From a checkpoint of a small encoder-decoder audio transcriber.
Training: 25100 steps, batches of 128.
Rows from block 6 of the text decoder, named by matrix and row number. Rows with one number belong to one attention dimension. Each number is 500 + 40 x the weight over its row's rms, rounded and kept within 0 to 999. All counts start at 0. Numbers have three digits each. After the name is the row's rms in percent of the matrix's.
# q: cross-attention query (decoder.blocks.6.cross_attn.q.weight, 192x192), inputs 0-191
# k: cross-attention key (decoder.blocks.6.cross_attn.k.weight, 192x320), inputs 0-159
q.76 104:507469494466541522484551416439516511542460580530495562476505524457494564478479553480455459472516509513505485462482497532585490564457471482493562547513482564494501493541507537515479500568545467549480486492540478403477465465500478487522534584461550471517487500492465502493478563521570508478496546488461517510510474491472519502490633495462437468432524450527419462562501528504577515495461498585427469537515408526456514450517492542481471435437578477423537508511454494538456510474502508504523531526460474412452533411530473511474456546489536472544548509477531518470407541481503565522
k.76 098:466462559465591429521499506540506485495520510505569454462560515541455496517524514532500488506525462503407501535488521554507504524573532453537439522455537594517484525530456492453548521525485531570510551488480515475520540522534535529500529546525508539471479494435557518429511476547497552487526497509484581578524542513475465518425537565554511552420639456550446535534520493516512502495528531506494474595539504500509524505487486405498484465470521526516448502473517515411574491550492468
q.77 107:486477388496502533532498519508428473484413503558496501508551587477490494486452497492464424500527535492508497564536509479465523485390434500565485434538523544528477534537512543521467532475485490520469475533544492500473505450487503433388469499498536458466506489536462454468486510546482512476507474492470496558393541502549541510487412544531539482546496455423475424520482426546554564449469545498529424528564531430510511559515435551563554509474485545464524475519553509449511473523555488547518547483448591549490530454482516502478489482514500555493471547489524566444547496507536513521
k.77 101:435459544479441425571556463518423520451503521572507464484453433528519428471560397496483490543496503505519496478443571432525505481460498499442492482447558463484508529502473473467519509525454435495442565421500510572547434565525483430534524564467511517493500490484491474490514452412437451487506527392485518456494487428523566471538493518529487498491388492527484489475477478475485478520500475514548450482489564515508458500558566485481493503442541515473514547454553514472517478397524488
q.78 104:498492505506535516469488468502504491488495500525499550525527567525468542590563472560487481486540579464584514499507488500528434539430492491523519480551512450476488528525496493470490518475454507529505509498553430475477561544529522456584465503501375503458513489535503480543537449398555494488510445554476553473450491395479373519499431477531443512498495460487461456498530517502527483513506466501499485458443499553461496515452536536559538517495474492526506448510466541452544493559572431494548479565522496480443493500494559456514494528425422492484508470513523532527534622503386478501
k.78 109:449456513512501506522604505464506458519472463610502566572654486460534467599484500462487516532540478523513455510490506638518504551547593493509520540560558478471468471464490531494441484504442510514493524577463472507449491496540521441508442482521518518486550547596416531501524505510518474517490459508473555515557480527418537507496480460543506447491498533508502410453445468455463454498470573482458499519444454516556566446523505539485461487449506503510469481535476492529548479507489473
q.79 098:461551486504517530479487504548571544458534489483506552538551478485487486500464502580455451495502519562481566439517477442489554515531519575533536510529512495516515447522571459488539539545509490426429482533517517434560580531533556511548411533501592436513483492504511440497552566456496544514531501498496436559497470504531553471466484451474512484494471463494507440502533439481407453462512461403462538501568525470511477415527526490477502483546512506502495527470414545458451467555416512434481523467526476525512440549499493524448537490557538522499497440493466485617514509493514431524
k.79 098:546456473450484537469526477498504502524572453435472498519441529468485433419416501397457533467404501516502508525535529394391478470429465541507514433531513468492504482462495512455506502494541466407507492479487454490483518490411461422473482486506481498529532505431521483539559537497422449508494480423474526489547489481531503527488508498469536440552556484445516452465499499474535514537518367497398509414397479438456400519550478479470482500482476467498487547491466449451498503410420497
q.80 092:449499469393503492556467466480495505441485531478458542427482469517462531500490513557508473511520516509429548438458472502502548477500545582494471495480501556543509457475463531511481524538527515542517542489476471387471471455446600535554439528452604512564486495546497428521441530536467538449511512480513459513452494512553487524502550506456473509469491495534473497457434502535487521448460479453424397500534483533488548473545536586523522485537502519450491504477457521473572553611534484471470560489555565480513434496507514474505534516480537519463526607491533510425500514520555469472
k.80 093:459507510531537512525481512427478490489546464603479431481431497459500503418508516521552512484459490513541493494480512419392451449413511528529507462520512456506493478482479481526488498483541403542498463434518476546494482509452501479519565477442534426500491488491537463507504463484491509450476499481398563556605463524480487468453543505457524506539467469522453536506513540484498519463551388492389510494444513487384450489521481512474463530498513523470498487480493475478489488481503443
q.81 103:455509536581506566489534523498509555480522547528503562529471561525502543486460528501412379470401523510503569516557473570468499556456508440507568513546510496369536535523542570500460474570492510492535506502483492512516475516508534530487501507482507541486546516460523547455493497450565450504569486504443387474458478531459516576487501519486465502467532469518528431510425494548473479477508600522483551529494527520428471489564468466548446502552455524513491484543428555486446495455414524481513502510449538481532499519479458520491507485490522415512496504500528515512426511549479445491
k.81 095:524477503426569473540592528528412540530506493460516448545477536456497477494514525470486522482498529475494482498477501449482477448467521469494410474465515512449552510518507472448573543524476507427463561502485473500440539476471484497502477478556468482391518484493482493483559462521414503499464441487562567428483529542471436465576504544533515551471641497577523539466480496486522496529541442499464529496469503546659529555504521424455587462542467540479425520494458419422540503478499585
q.82 104:562449580455528536505497505483427473489455639466578533459485531451546526545495500431476505513492508513460472451468551480537452491545478461557527472485521561530534525462450416478579483507494451501495498487529499484556559543530513508541498443430503494464480460428459538453515474456518477554489488476567455529408500465518445568451521520502541489605535499512542481496520526495478471557470578469522466462489443483508429522454458563486521448495523469435491488510527539544513491466515549458518568512529498537495473434538477499500453553515461496426558423477483510561487540511516540435
k.82 108:535484455546520468497491460524494479527454515486478457504675524433508496590458511525498468485438485509504505469541515634481476503487543525504539536469506477435486541404499469490445526494543454542493493508444464460504545524423513532474537433496571484478481480429478488531499522528476499552497527432521528465516572513507555581490489507585510500515485522521471524547501437412503446493472555473497484490479468563441450527515474405519449512437469479519472556480522524491534471538449471
q.83 096:415498456410473541515549583524584550426460432551471488449530471475466500410511505507443455432494521466484495469576510513481482578403491465493455526495504511486503497530466554579461481504454540505455542528584470493442513434436519546433509496507475535543490499445558516475455540532516569494499483550482554478465534509538521452510461460537552447440507485497463477464530462548538532529515483497492552548518478510564578485454413474514477506530452568478434472501563468554517455468510423568475499463530514532493516482525525461511514473505570494436458532476487511467516513472498563510
k.83 104:489479483481517457475539545504476469499478480573598477469349456528503436456508460502518444490466537508457486504518501417578528484546477445478490482512545448592478496661485475453519520521519407517496480500570512557512483525600469473531489487520436579553510452541472511494532487428492435488493536467556520491460514482457507454483514480426521471492463507542469495521478507613449569485549479553510551508420542507477501520489505480493499515512480539508460514505508463492467546407500480
q.84 109:543493447549527544505449508517463584527588502444525525475529518545504471540491532547543599516563478481537520436520484468586410454508472519529531474462502395489512470545514532473491510496491515462505486401562416479553540473557461502508456544493478440456550480507554498497474514487530442467503436577487483459486531474438476473564510519514516553496562502398544507466510493481517455511488486552561480511471558469496500634535497502533496470534493519539490494537508447484459511467548549464538473483462473467490491518473522552463540574417483545581490503504545532463467525511474429475
k.84 132:517473523468454489527478506499516497475522512549401517499581452523491485528538477459497548474489518478429510505480518546450537525478524458497520545505480516356482492327508493513459461523472524485515494491401487509493488495494491509519469520473525399526520481493449524522472486450488483497482513503465454537493490500454461494482508497543471479501524468530496482460486532340490391533514518445432513446487469483515538508470494465526499495521515486488516488474486530519529504485514526
q.85 107:415460469554522472593552498456463500498458554562484482489548544505516463500480430510525578559472512533529519524591555495463493486459501430431506526506520536467520486519482552518510479518472449504481447525441561547504488434462441532469565517428559474495457501502482552503461419469528551479488548537499570531530460517505478497454521532488503541478459600516541503557455457434492574481465503510564517529489524524596443401527451454529504451473565557464536515504502484544547438443500517500538536498532456489478488510526506524458477476539549555465535442491461515432425454479516535488
k.85 105:547559481501529518453480478574516518487466483497564450506475525548438515514588471514514484498510555492544457499492527504601500566566504544486503536541488593517510533536476493498583479522522517553503476562539555501586519562506555653500563562545535513496526507563552560450562515496530514499508510495520577496493495532556552515516485529510446579524470507510542500473491523546514562535495528505517492581511518492475537529481517515516493506504528459619587493496511579491532506585528537
q.86 100:539492498458471494412462469564501499464599478548518464548497418497449539461454545524505455472575444540452487571495537508495552506503462484462405495566455543492547555491553568535501512413495441486539560532481507537481500534438491479407517473498458448484572515426475464543505535485479403576458535489478478478526447511523477522493487502516481443452587538482468497554447462507570523506465464544438496411461533510525491545494465452540462462501487552522543449486581501521490443515524522525501502516475543487483539566488507479503535534489519511466407464492460449531551501535514505476
k.86 093:400514569564469486527458508466523487523443457459507583471514506521521449551486498498554498512523504492558504486547527516623509573508505521456481508406480489482546530525551470473539489487446490475512547488496539495508535475554549495567504508541445509491488528495495464489514491451522511468512536496495445450500521446514506494521494495530575472420493503473513494512486475521507487490500569456576575504590611521453454488590489550486553472569532489537442468525548539488488531524494421
q.87 111:472575579498604463489529531529563536503524544492450498577515426499501483449497398536504468482479483489505438572473562460455450555491472429573512470406565435485529474552448431509547440507550509477444474456524492542528486508507548498523508438526475558512502506490492487589483511518451513572516550517450503440483474475480509477521432420531529474499533483489524464554542569476481526532495474539460547524555464449534477497446516500412494469489514450578395487521484471553461492492445535475509522553504422485560526507503525523516493483490532498474569564501472484536490512474480524493
k.87 104:511546485510513523440596506494475501574510405508533543526534525471516512501440492455488516495455468440501527506477467518583533592538514454548543508568480478489517424498575529439543523468570476411490493547510496474548543506514439502514463461484451616568503505550527500487414595494501554500529512513486558453473459541582526459491547512488469469493558520508539562470536514468539516474449524528514539462503429478522534496521477438536523437476503523455534492459501546468519445407543492
q.88 105:485533498396513465487506511566483456419509524435517441461493523455521513469513473458477498486493523502525520467456519496448499506557548499550514484454499497459448530433530499477426545493509497509537455463448507524562533533550478526540447517477510522499490438549490492459411585475449482551562546456489525503488517584571512499446575458472474451436443430535441482459540515574543507486587533444539462517432492440562449421512487448477470523524491517489536490452497507518545523506515448468531492535518528574478484482530511506503521513635534449493492532534537459565539452445568471510
k.88 109:546476447541542437491522509486504468496478508476514599562459529498505503452505534525535513534514502476443451527529470446448435499491498545504500449514454526591474547568505497490553447517563430570462580495579491519476525477496509529480403508480591483507552511477571521495487515528521489490517505463459532514527548506549471554440470485503485490477493561485510549551548468590443618456491432547495554481567500531500485551528515544516484547535533530544494508518477560511505498558463452
q.89 114:470490527466592484504541486461450495495546450517458447515458445529502462532414471551531460519511440468511548509437464510482459531455527536458418450494488454503519499545596484545411541476447494518479462499507491465539507532503456559538540531559437532501480503451506484539509558505500514492575524489499527522490514558543481546447480491449421510432533496510452541523494482504479571454502494493525467573434498503510433520576445432545473503509515461535518558510466518472468551645522532438485427571492502517471526528463450566499469511450523521476484464526524509593487554496510418490
k.89 111:469474539536552485519522543471492477479442455415461607497520532482533480468487508493532533545525504445457487557517470444397503509473583552462529458505438559528506464468542545518471469496453485496488563598524517424538491484520469555520486501496557522446541517555535544478458473473502506486540504468466550478497508614580537506461526462573530480428497537429454505515505497490494534523481421468440517501514472459519522470550514427468569550503504435576427505510488484464605511509487501
q.90 100:499510554474437474431543575406567453498466462513466465486470456537518473383487489484529485456491460472502428607427553583489551532493470532505468513504508485468551539505476402553457496466487501458514477555509513485472521501531489447471466504520499526473444473559465531546478511461483451506525532518510524495554513572504558432526468440507535509454484501525456540495478467472512507451482540502463553577509525451507541496458517437510537535533431491467523498485486494496500534417556463547436492539489501565552496505470478486554496418596446526463536557586522450520541494517520566559
k.90 113:486494497575485498502534506443500477492513547485569532503430536544452526464478515517490487523526497466533545498481523443503522490508471501535502461471486515636506543631508518487562529467487524457490542540611503503525498470512454526544529528490452582530455534551563478555476521485503485527489509527532510513493531486558527478495486463496485504501499507502533537515511453606511593489447471591519542448476532529501538496477483507544519450548505467493481518511487451532462472518510494
q.91 105:477437508480535529481558468577544439543549547452505506494460466448464493473624412472503533511461540431489490521545534453505483504538483456541514502530476456505427502505452526550512445466506487422492498546479456522496501511449499571535507484468500526569536438533525494469489529518499503480515555465482530508517518469456501441523587459445523429466481541473518512505573574423481497461501523525568555522532435500523561505509523479512503474489536486594429449480503457542494491472534547570460594450521459470509464537442551493513471434520461445444418537417509496502474493441450530491
k.91 101:534430406550557452399529511536548509503493500478524511472447529486495507507532500489458494482460517476502531563493524487605507515549460482479523479521527498478532425546461511483460540520504467541538433455475532490431540485587545496508468509526504503510478469533472456477433544484539480460500514455528520545461535470436393484503466458439455520506443535514497553549491583489415489436493500477551482528446451482443498511485483466526572502523495506521600427527484526496476427502566559
q.92 099:527507534533571539492452493457432577493469509487452513537430482438503557518465494505528468501456478452499466484518485544524559558599488496522523511568508543471537462529436490540535469509517481452489462519540405477478486532475482578499576456392520525491525444432532565474503466539596533398522456533558507565469411467496410493508497450455479483483541489503443542478525515502469503525456461458493559536546514544498512511469521500545496551533490463467574548525524459472507514512484483516495547516492489492528499511494462522429445473421427480490516545390523515589504502480506530491
k.92 092:462531487558507513431511537464514488478431475548510526479557495464607529510493486448490519475390487510473521531528523501520585490528486514499528468460496483478536550501471488499459536461490517537574478488482449495477488509491481531529536496524535578536471509441416457503563487471479502464477516536548536486508582592491504502507493514537501472422501541514478458519500499464499418480537488441471397463439417494447562621501495442461503513480556488498420500548523442480460506519526536
q.93 113:442509542523550488549499480561505497476564481443530558457543617545535498508535498512521525459519505492469480447485497494517399500489448501476547530420506466484472521451536394523529472460497472508460538540486523484427504494477547470467436525472468482478464504512497550453460424491456531547531596526581598542501513476505564517451486459492510428484398490466526533538528511494470513511539487500462493584514477492566541555492540442493482449499491507519588491517432504490475533528471467435436483562523535537496490479524477575449465539497542544479413446497479537490520479498545424546
k.93 116:545472532453545546473541497602474564515488528516443562498609525528495442473492518465496506524594537535486456462506525507449472529519563508542513479539568515495459539461478605476601502472491543553534529517492509561466534490535499558533460480519537551520512486526612528499457482550471544530499493471449550572557558444539544490508508474568443592527458518504482474476444464493512548513437475499501518580469485480541572459480519509482498560504531518541544552490481505509496485516509509
q.94 100:524548446572484439437407469507509501460432496504501490488553451510502577480467508517544526447504490464522431532519469479499465509512496520529546552506536476434475489489483500428553459514583500489527562483509512420457466482548500453505502497495468523494545513568479549479547472509521524498521532470452522471514502519455516473518591431505456407507538407483445540442500498470528568480479491556447497596532488488489524500469601578534489445476542524522584559529431452517469587460471534505511550516514506420453464506524451502501502495547577523495477496485458421451545440486550503512
k.94 095:431475576489450525502493445459463505541477532481506459446534447515498506454501484478497510545529493481403491508495536503479518500460501456525432482520486459504478505499505451484586502502550620464512466489518509550455589488479504500547512489529471477527497490452572549533481515526506514465531509501486515563541478452515402512491554556505497551494501463574482481521501491520486527465503434518525538547509490571593587556499497552459486470529550531440571470544484544527506456498544464
q.95 106:510530527478443500560505529401496556509442440497475399512547513471419533495534584454514497445478525489515503528538535512462440528443515602566456486470503500577520499496527445551454524499492499519513520520533515528432530532493506464511541500553465509532409541405485468457504531581479561521462501498371494481525522494585604457466522472514472516527534530495518494502493487482499462548563551550512485493506491532486523479526470461442476456471520470487432511494542545540414466445529486600424505479514467515543496464492467523499458444525479417504522456492544483466488505527449515519
k.95 107:499462498465482508520511524501522497552571572418527486503370456501492457431485442556495478508553462581461529459468494447495422516464477488433525482464475478569502493559446552516453483510507534476525469587526495489528484494531429438471479444514470550458465473437442461476501449459433563532543495410516473499432454515498564470500504504456550474515475490432492579497524531557500523514504505538539461409520508507472531479495465446495529506462436524436501519508514538512501511449446552
q.96 105:465568445492512400507462467461488517506512570474450503517549575525497484473534479534530476499508443499526452492469524510508505501512494549514519486484565478526494591488539534439539530516528375464563521494434474477472530480465498437509412493471543447554470509573550500502493535472428514510585510533521467514463532498478503471552507446478460482509495506458498531522450447410538521449465531493452460552484523525482523527513582551470501469541436489519564483492398495461494541590567530434499465523562568433473456509512464511501416524539461513519418535558568507482506509530482537487
k.96 106:514467532523530579487497506443496433511551491531424517503588515488481522446517517506512525550625512498533487562512518506392496531443531532520492435497565515490529531442526523463574531513512518500505507429477506550477547511472470491527482503501461420484432560477639542439447535515547528435499478526472527542539477513541552533478461469553462521528472502508523486465485466455521538478483430485473514476477473520437452480506485527540546483540545487495589508458478541521470496451502465
q.97 098:488480510519531463542436418527511472451530576439510476502507558486516538529494478495531531496466486544491502531489480416497508475597480543501486535545556510548547482456499450470499501531506489509479520584442422425497518548491567495516499436426483547513551488510452549426479456521551488503447505485538553557568508527519426551516495467432480487560525496521511520534440509506451523515499490491484513536472478550493443428524453535569488483549466456512551523472468486432526500605468431542577588475513532453459511483442453509481503411482551521390510475478447511520476458524459444493
k.97 095:409477528484459492504396451538478490539479478490503492505477522452538446484496547454534509487466476496561525461492484423490474441457471467470445457485528407481502536486464478527455413492517511471422445517487443475439506468429450465518556439508523506484476456470454494512515484508470543455491492385513555507547487582495510477517538496464469469530431541451497480455525490445476464482502450460401481510405448514360458541514509592524443507489472475540486484462464472490509438552501511
q.98 110:530549506497505466493512448566473533527531510465516432506482532436425485536521544523579608516523534516515561482429536471481522441621489462464524491493497565493505487444535467498458539503517509592475483514501507517561500510500435489507563481529493530566492418541504466457416474588519500518473564423533440506501466479488490470525577477502444495474526505484457515510569574496535466482585460510438477482482497497485491552519497488430498483486494455457535469539465474556534538553480479494483481495511555527483457444450532468426525560540544495565460528421555461500512446520421497432
k.98 101:500472484485504495500383473484530447479507537471465596475569542456518497546504554531506475497544493564493531516488501552517488559519509524533569521552458493459482535507484545504449474478534495615560546487468422484543506488531502498495433531474532463497503523404483498464450466547526478477570449538466394583499469506525468544492537515454531521541484473482480450496491448479475454475482531470538512441593527448449507544492552523541515543501457487470547473458479599557526554623488526
q.99 106:458490490494471468567476519486503557439407514424545546455564480449525422481473422542471495455497549480509416495520519417528459553522451506525524521530578505487465571445542453483494523468543501513511535506492426510514571495480505518489425456382534520444548498466464504520561504477504570499497517504461532477495447562501452475569495479539530445518485421502448584435491464434593506479427487502578489458567518526468464523473515487517548534530540545459538444477563508556477504522572462514522532513551507488458533474488475515497547498510476534500513531467437520519568509536480489514
k.99 101:446524475494438497497579462520530482490504486555563513469454492384507566508517499456497474447444528514463481489496522462536528558473510515458434494477510434528477594549471417442449557577537481448503475427523500483499514526513458482493481517491533533485448501481520489538540523429451513465452510477496495572536416534389537473474451548541459527490443549521551486515518460549535501515504480511520523521416575561430555495519441541459447476492518392546547502488522520519484397456475464
q.100 101:441505499544475437491510499454573525531488522437489550557530471454427443470474498474432466434534466475518503507480511496495513551528497476478414582520523581420488544463557550540511514496597566516567541529427501536408471457436530548457483524477563455533556522490513478483579467523432477547458485494507484487524488490464496481486538531485492494462534453568498540464493402479488507508479542531436512477499538581509503572499472460488479522486496515463483494522500548543461483451522488528445497497565551499497611485494543428456515505499489445460412495438547519554518538542486470449
k.100 100:469530512507554571504536555549567524484493487551564550434511518494519513540453510499541489487522560503535472516499509531584473498532528511464497484524515515523555561581597505450557578583509495528504494419514538515486493514528540531497519461575472517446418517477545421507525501466526527480485461488526488513461486465493583511452483551473527582495568452524520523499478482569555525522474532501548541505501561528527505515518506581477543494576477564512457482568526502519477471527495520
q.101 106:485469553553525467455578479563416461418456538548468596464436524515497472488501505514454480525469535455427498509444506465464422516492510488502487459520479450571452526479514497592565574474458534567455459459514510469515532530446512459503457448490475487523494506554449410496471476530485508472524500506498447454484523445551529415455489532502486512540494549459463512554438468464493500479470448491479476537556480499485466491546505524489518481516463520522517411547486529531492493572557522468505482535525505516512410509498518504548526585523553511497489478600410499548495542511557487619
k.101 098:418488465508535536551600476469449423468515513473453465534533496454489538524495546466543495468546522497601505542504488502443498494465504530527506533528503443490558416440551500507530513473456533571520481474461493468567521513460544482492465543436533516485518523547516527493503544536540498515506508465493449460521517467504600482427518489503438483446485524524474498488505522503522495464515495483525495516401538537575501367532447448504488476395474447522551525449446549466470494410539460
q.102 109:474574543510510470503449528413476554454470465480520463422572481525501447483469541514451488495526495501482512494477504513467475509516535585610487531444502433434519431578561464489439488460499452536477536507598443491456589562522522526515448435482501545511428454479531555481456466489518543570578501506490516552440473524508525504485481481539564514490550444505510508453475500523565442515472560457441513549490534527529449507467456491485459516522556564513529473533460478508471525492464508502479451499505564484487583483494445538496419533508458527476504508537589514485517429563490566485
k.102 101:514496535461509498484555549429470412605510519500456486454514513472450404470531490554496437442527518511426496497516511464459508505469524487519502461538494450509504499467491506490543503515513500440521536466528422538525498537442417516488496522506497481569503512419535480489435469450467524585447462359481483537557464594519542471491459537530511481532469512512515606455527446477512501491456471518453540427497517533559562561496503475459482554469467468444402519499500438524482501454401479
q.103 110:534493558459421478589558517492533511507467475467458508449500471494584438474560448554514499458543547478461473505464502543500466564434543488480508503458509534536488502573440441509511514454473483556467561459493474530474531467425582553455500454509425531484453496487486474531465464523508532525470487514556449419499425521459509443537525510541477521545481507496538515499539505556457523621505471532471492451492518470474475578511458537492522502525467475479438477494476542556615537500485372465463488505534515472498451504400527544522507520494531487551541471443540554465482554535464482505
k.103 103:541517454485480468457540517455466502466502476578514480473518497443475552523486440492510458511571489525459516501497442563557572523504560526495529525594542435522510457521550510465479535461559484610499474558540481525517465434479461504506547431418477485416519574589517533483499456541500500505530478533486452545521451574401598446536557523493494487575495514555497511508498486535494483499494526524538495492473566514530552499448511492527475510508477530482540527497502501429468508459452465
q.104 102:477476477492499477524456516532507453536452516473467495549538421448496541387458494517465443527583470466515531473501514545397508561434531533497528460499500507529489520454530465521436555469486534510548502511495529521421470461515555474459505557505497504486507480545483425522588510547548497458590539506462557452494488547549549515445533443457475520479502379522471499493527516513521501469533462481507436504522493550503584510506487473499594559509496443484468621457472567498470498535484500526443507431429475497512464501526539459542483466553489495520493489533471510528533459485593433563
k.104 115:449514511509510480536476468416528554469457508469520479512347489518516436396399480527538515539449541484385489519499471362466461463451438516437513404489462501557517528562484496529456530488510486496495495484544529530470452472496463424491499497483536518506494495477490445516470475523439481504499502510453545523476462494458509451533459458438505503486484488525529464494489522540499527528470389529498456478478511477546501446565520465474446516485461563411454456519501495501449492453507470
q.105 102:450530498448460542538515543467503466440440444500447471498540459511501447460477492517526492435496500528532446525533528511457457577435528607486443590483519467514490519544498468554476560464520535516487461539437496472429475498507432481516510477502522532468482587433486502541498457447530563479550478524469587566560504587533569478459481484475473446488463508503508536484458446569448480454469519476506512548552558524524508506547520526509472486546519499481568533454540531536517489547497419498531533499547480562521456537470409493478450410569511497518533494559445527553545433466462472508
k.105 118:538516514488456506452537487519498528533534485508542537548379463534479497417515498470519523509493471496528566509500485405467520528483467527528484451560516479637501529586523520506546483517449528474538501568593494544536481475482450499511554510493499554496494508516574480506520501454465507552523521439486494522530526508555518549472520511482503531493448573488512468507515487593539631515485441556500510552485538489503554509489484498491508530478520491552517529528514503506503494501484493
q.106 104:510551512537472456476512461494540502506474567454437505581548534488465514469509432579490481472424551506421538512475515550483498552538495499565510478523467550564499493544497482529511508472503457492445590564531455491494539494473522568464486517537484520503472434479466555509497486533535553435494468445407547531432479544505468471499471451510531559512433419523430484460511524433539530494522514419505502489519407525551512418546462454542442529464546522481538502507512530509482478480474541500472488509532447586493484482450516512493588469509529546527475446440495484535512486472473623583
k.106 100:505475459502611472471562548518515467531535515499624505458526525487558524515505514477480514472477551533477534505497486550640516529590528549516513471492522473556511472570454534529514540495590509528516536515527526525506500501545542501459519519494492600500527582490525513476556540506506476458524480471552626572536477515526580498568481465463464540530525464476488512511547489572542541587472523512564491440450532545465543531549480451433540472534537500591476482507491512435536499436458466
q.107 107:452464532446492424456506561482423477490495450538487500513499493513519470450561501483509421573477478521457471518516448524524493510501418465512496471535533482503476471422447528493478502553536491532433460502480473570510439561470531538526553476519491522509482538507511501486491541568460494431530541504544460559506580513436539502430463476543533510514420494499438554512444538483554445405521500475530505501541489511549537506482499507476471523552525496504555442460536430504496527479486547493474512552434570636535477523546478510517451537452426501491486591459487572469533407500569536509
k.107 106:519496459466483461463498496573507498483482515516522491477522456491574568485523560525475477492519463518624475476507484456421481532521449570537490471471491524613497437500486468545440531535447494556550528404541535497509512510508465543503451533519545546519447489471530492508458445446445480496485485576502455459528515458575398470541486456535475507433462502479493502442528495550500541461470452511489520549523439521540467437520511414487495476455529455460539496482525491490512504486500569
q.108 109:563556481542452588526499498547466518514473530502565421514500483529589536466481550555473500463511513515459582469523490532483403497518595525474469526443495535437540542483489484479495518487440449543503516504502503541584586589535515434477484525456472482528478514472469517525466510547545538425526504476432452477530511498488519496458491454448475429528552504484541495512498502460502497612537399536468562504437537513524439500546528504462581450517511538492474574521541526534494494479485488468490505488498436461510514459494513457459510563555452462503460439511420509523510462473518507599
k.108 100:467458482469523570486423479483518465541478605471491527523522497565520510526565531490541496508441472550368466510563498543480499499530539497500556530471505506503556587491463505450497490458549551516504464552509468565528501469454466502531486493487535496496538515486496576509450517507459518511445512416491411447460508557442549494490504581478517512516660527492451493511490544512512483473507555496577556513531497503517448494573497439515487458462430505497483531525513507495487550578515516
q.109 113:527482508451488518504494527493509452478503553513477426648497547519593505477438448470527527472568495550439470588535491512507491429546447536476447554515543453497514494519529483446467544427502452483488529512486485432498507509487581462422451525526521477522485522505437545510418531500456462516443542528565447571486489552432555478551478503481532531578536581513538526547473521465519491571446515497449484464446461470473479488513493521541485471512395498461505488487505517490556491512514503579502460513491460432467490456515461458499463482485410559497464482494546543549462459503443468521
k.109 107:446487483468491422493383540527582489475547545536427563493581518599461514455567451475484491478605481562605553543494468501512560532472509476488565504466555433464502561471517466526570543469545531447449495606495493561506515539477541504564639530470453491488443536557558476473454522485466537494499509419503498467528526544531507478517442416542545439521569467460560495502510492474513496515438533499492529570547509499421428510483540540557486467584523536495487539510538484499451538544498514
q.110 106:479552515537559510488504529529523581497535444444416510550456497430457560433516483517466500497440516508446464530457540511548557496503486484546465521479551512440447494534480537533449532542530558485554492476487517506580545474472528426479483464453505477449501499492512522457376544521422464465507414513531486483593521539536458475467487438496483452515500497448476433549520483513513580466454455535497493477508580466526525467600491476519520543535498483535440510476537557502493472448555503545544601519496509502562470513506509550426484471528547516508567533488537491522402471448485502537
k.110 101:502540488499469477489545478485465596469548429543542456551384455534500510500497449438485613487444498407533484483463534426515529508509573473534511544474533498527517564527488426521494509517496460496483492482527464498499553443541454540525525517459521462573493530543436504435472455456463552448529525509541504493434518521448467475432524504474511446496581546434497547507513534527495507547523473513506481447418560462469432548502536447535524430466525471553463489502463512478497528452493501
q.111 104:495519472507518486483506500512490503504495459498558444488457537412551440501486452506550503411477480459484483610535500485515570498518467485448544487514481512490528533487485474536553527468454487485435504560432534446478552480458483453509513460516468527472558484440511533525564434555527559470549476494582587490556525515582485467445468493530550427561499399512466516494540443520519464470522475536492504546505508475461453519411548573472498535472532444523543490467526453471529534531480471446497530565511507545546555483454420601467543417483480469482485500483491473581553535444522491522
k.111 102:472481511574460486504591495453462465463466529462577544478554512457535494504447488458488475527455449526469512507494487529489532451522487490449451496435485579570488553561539500510448490519471526450509510478544454488497498445442458551493509457509496603511495504438516511481530561472515554538474523477504483482552494478501555499544487529552463479521406569478454453514499447548524551506478426505578511485477469459506551512462509541516497459461592444496551506508499484534550472383513477
q.112 109:396502482486485452490428543494469488382460429486419470573467585509506517524471462473552501520496495468474489499555513543469465559469579536534492522435548483532474503469479569465481548539485520531522508526451481556486509501481470479576568520547444546586467541484615517486568528518516522453520457503524433511462511529513509443492581482495498445481464493511486564479478527470450517525484536482472511535473568487464495489562519484489427503516449439481590513532497495509498514521455437477531468503567472573420434428502520483531529576478514492529521525487537493502447440514493565506
k.112 101:535450465488511498504476489502443434448518483538537491467481472498517565479575472447571493490560503528556480512473372455408485511492488590512432431549475513557454481518557470533499440504517504535571533523549508521531543537538494399472505547509538502437487488550516565478519479524531502459522495505549461472419425532513486571529472486444529529503551532532524443559529474565498546513572443500428502431466460557510540447438503400479577512527462545500540493524512538576537548510510534
q.113 098:522512491470514439476590491467471532420451452539481500505502412561518418459526493442463478447483486524536499535538500510494544497499525472464559442512481509501586549492449473481468461533483450489505475556482483481488465449525559488513519455448514501561528544577537500487535513492550635480502515587501449544519522496508473503526496410515528495551552474496496493506442489485495502464526506494517592528487537461456511439504504593499519451591496526447489432441479450450467446513506545497497482522507499441461496518558483483616482536563494436475537578503447474534536483530414513446
k.113 096:472538527538528531443501493483468385506409474480530437506457464367511490456515519527484501515497531547549526502514549445460532467481431441470427508533506467555497466534498459385549537536544468406446459514518494483490454508477457449469461503573438500498533477531521528556601499518478532543407493494512494431509557509545513477475526466507503441548496556472505502482495485545532519424526483500505518467485436543452430490489496484588492474472518456440528496469428443516438529516481559
q.114 105:445466548545510492464489481527515535525503512507575528519475462533521537531403522461414486593483546532437494463485541512474471597470469443507558484465582489502456498506482498472446530516473570493517488502552523553486529531481459489533536490604512491500456583495518467488491447466487459490551491507481534504448560491463568507407508490554526483530525469479471527539513471474538471396448458541513462524481461430459478477562471480434479440443521573524511471560552484523461525450438542454470497474468505569510496475530485420504521448445507493529490535492511458608515483537485520597
k.114 096:600521490437508459466552451505513530535477534475515495457523555480473537504419486506516498536361520499446563461494439507443484517484449483528521521380512533459527483455527535442515525516474527481575548438501564479531516543464551469457428510527478573546497486507516492472454530498494473550462467507462442436453432512549453553519508518479441570505544462504504501536479492500553539563525483527491607519527500501591548416514540415460449459460464508506461526555452521522547560465510504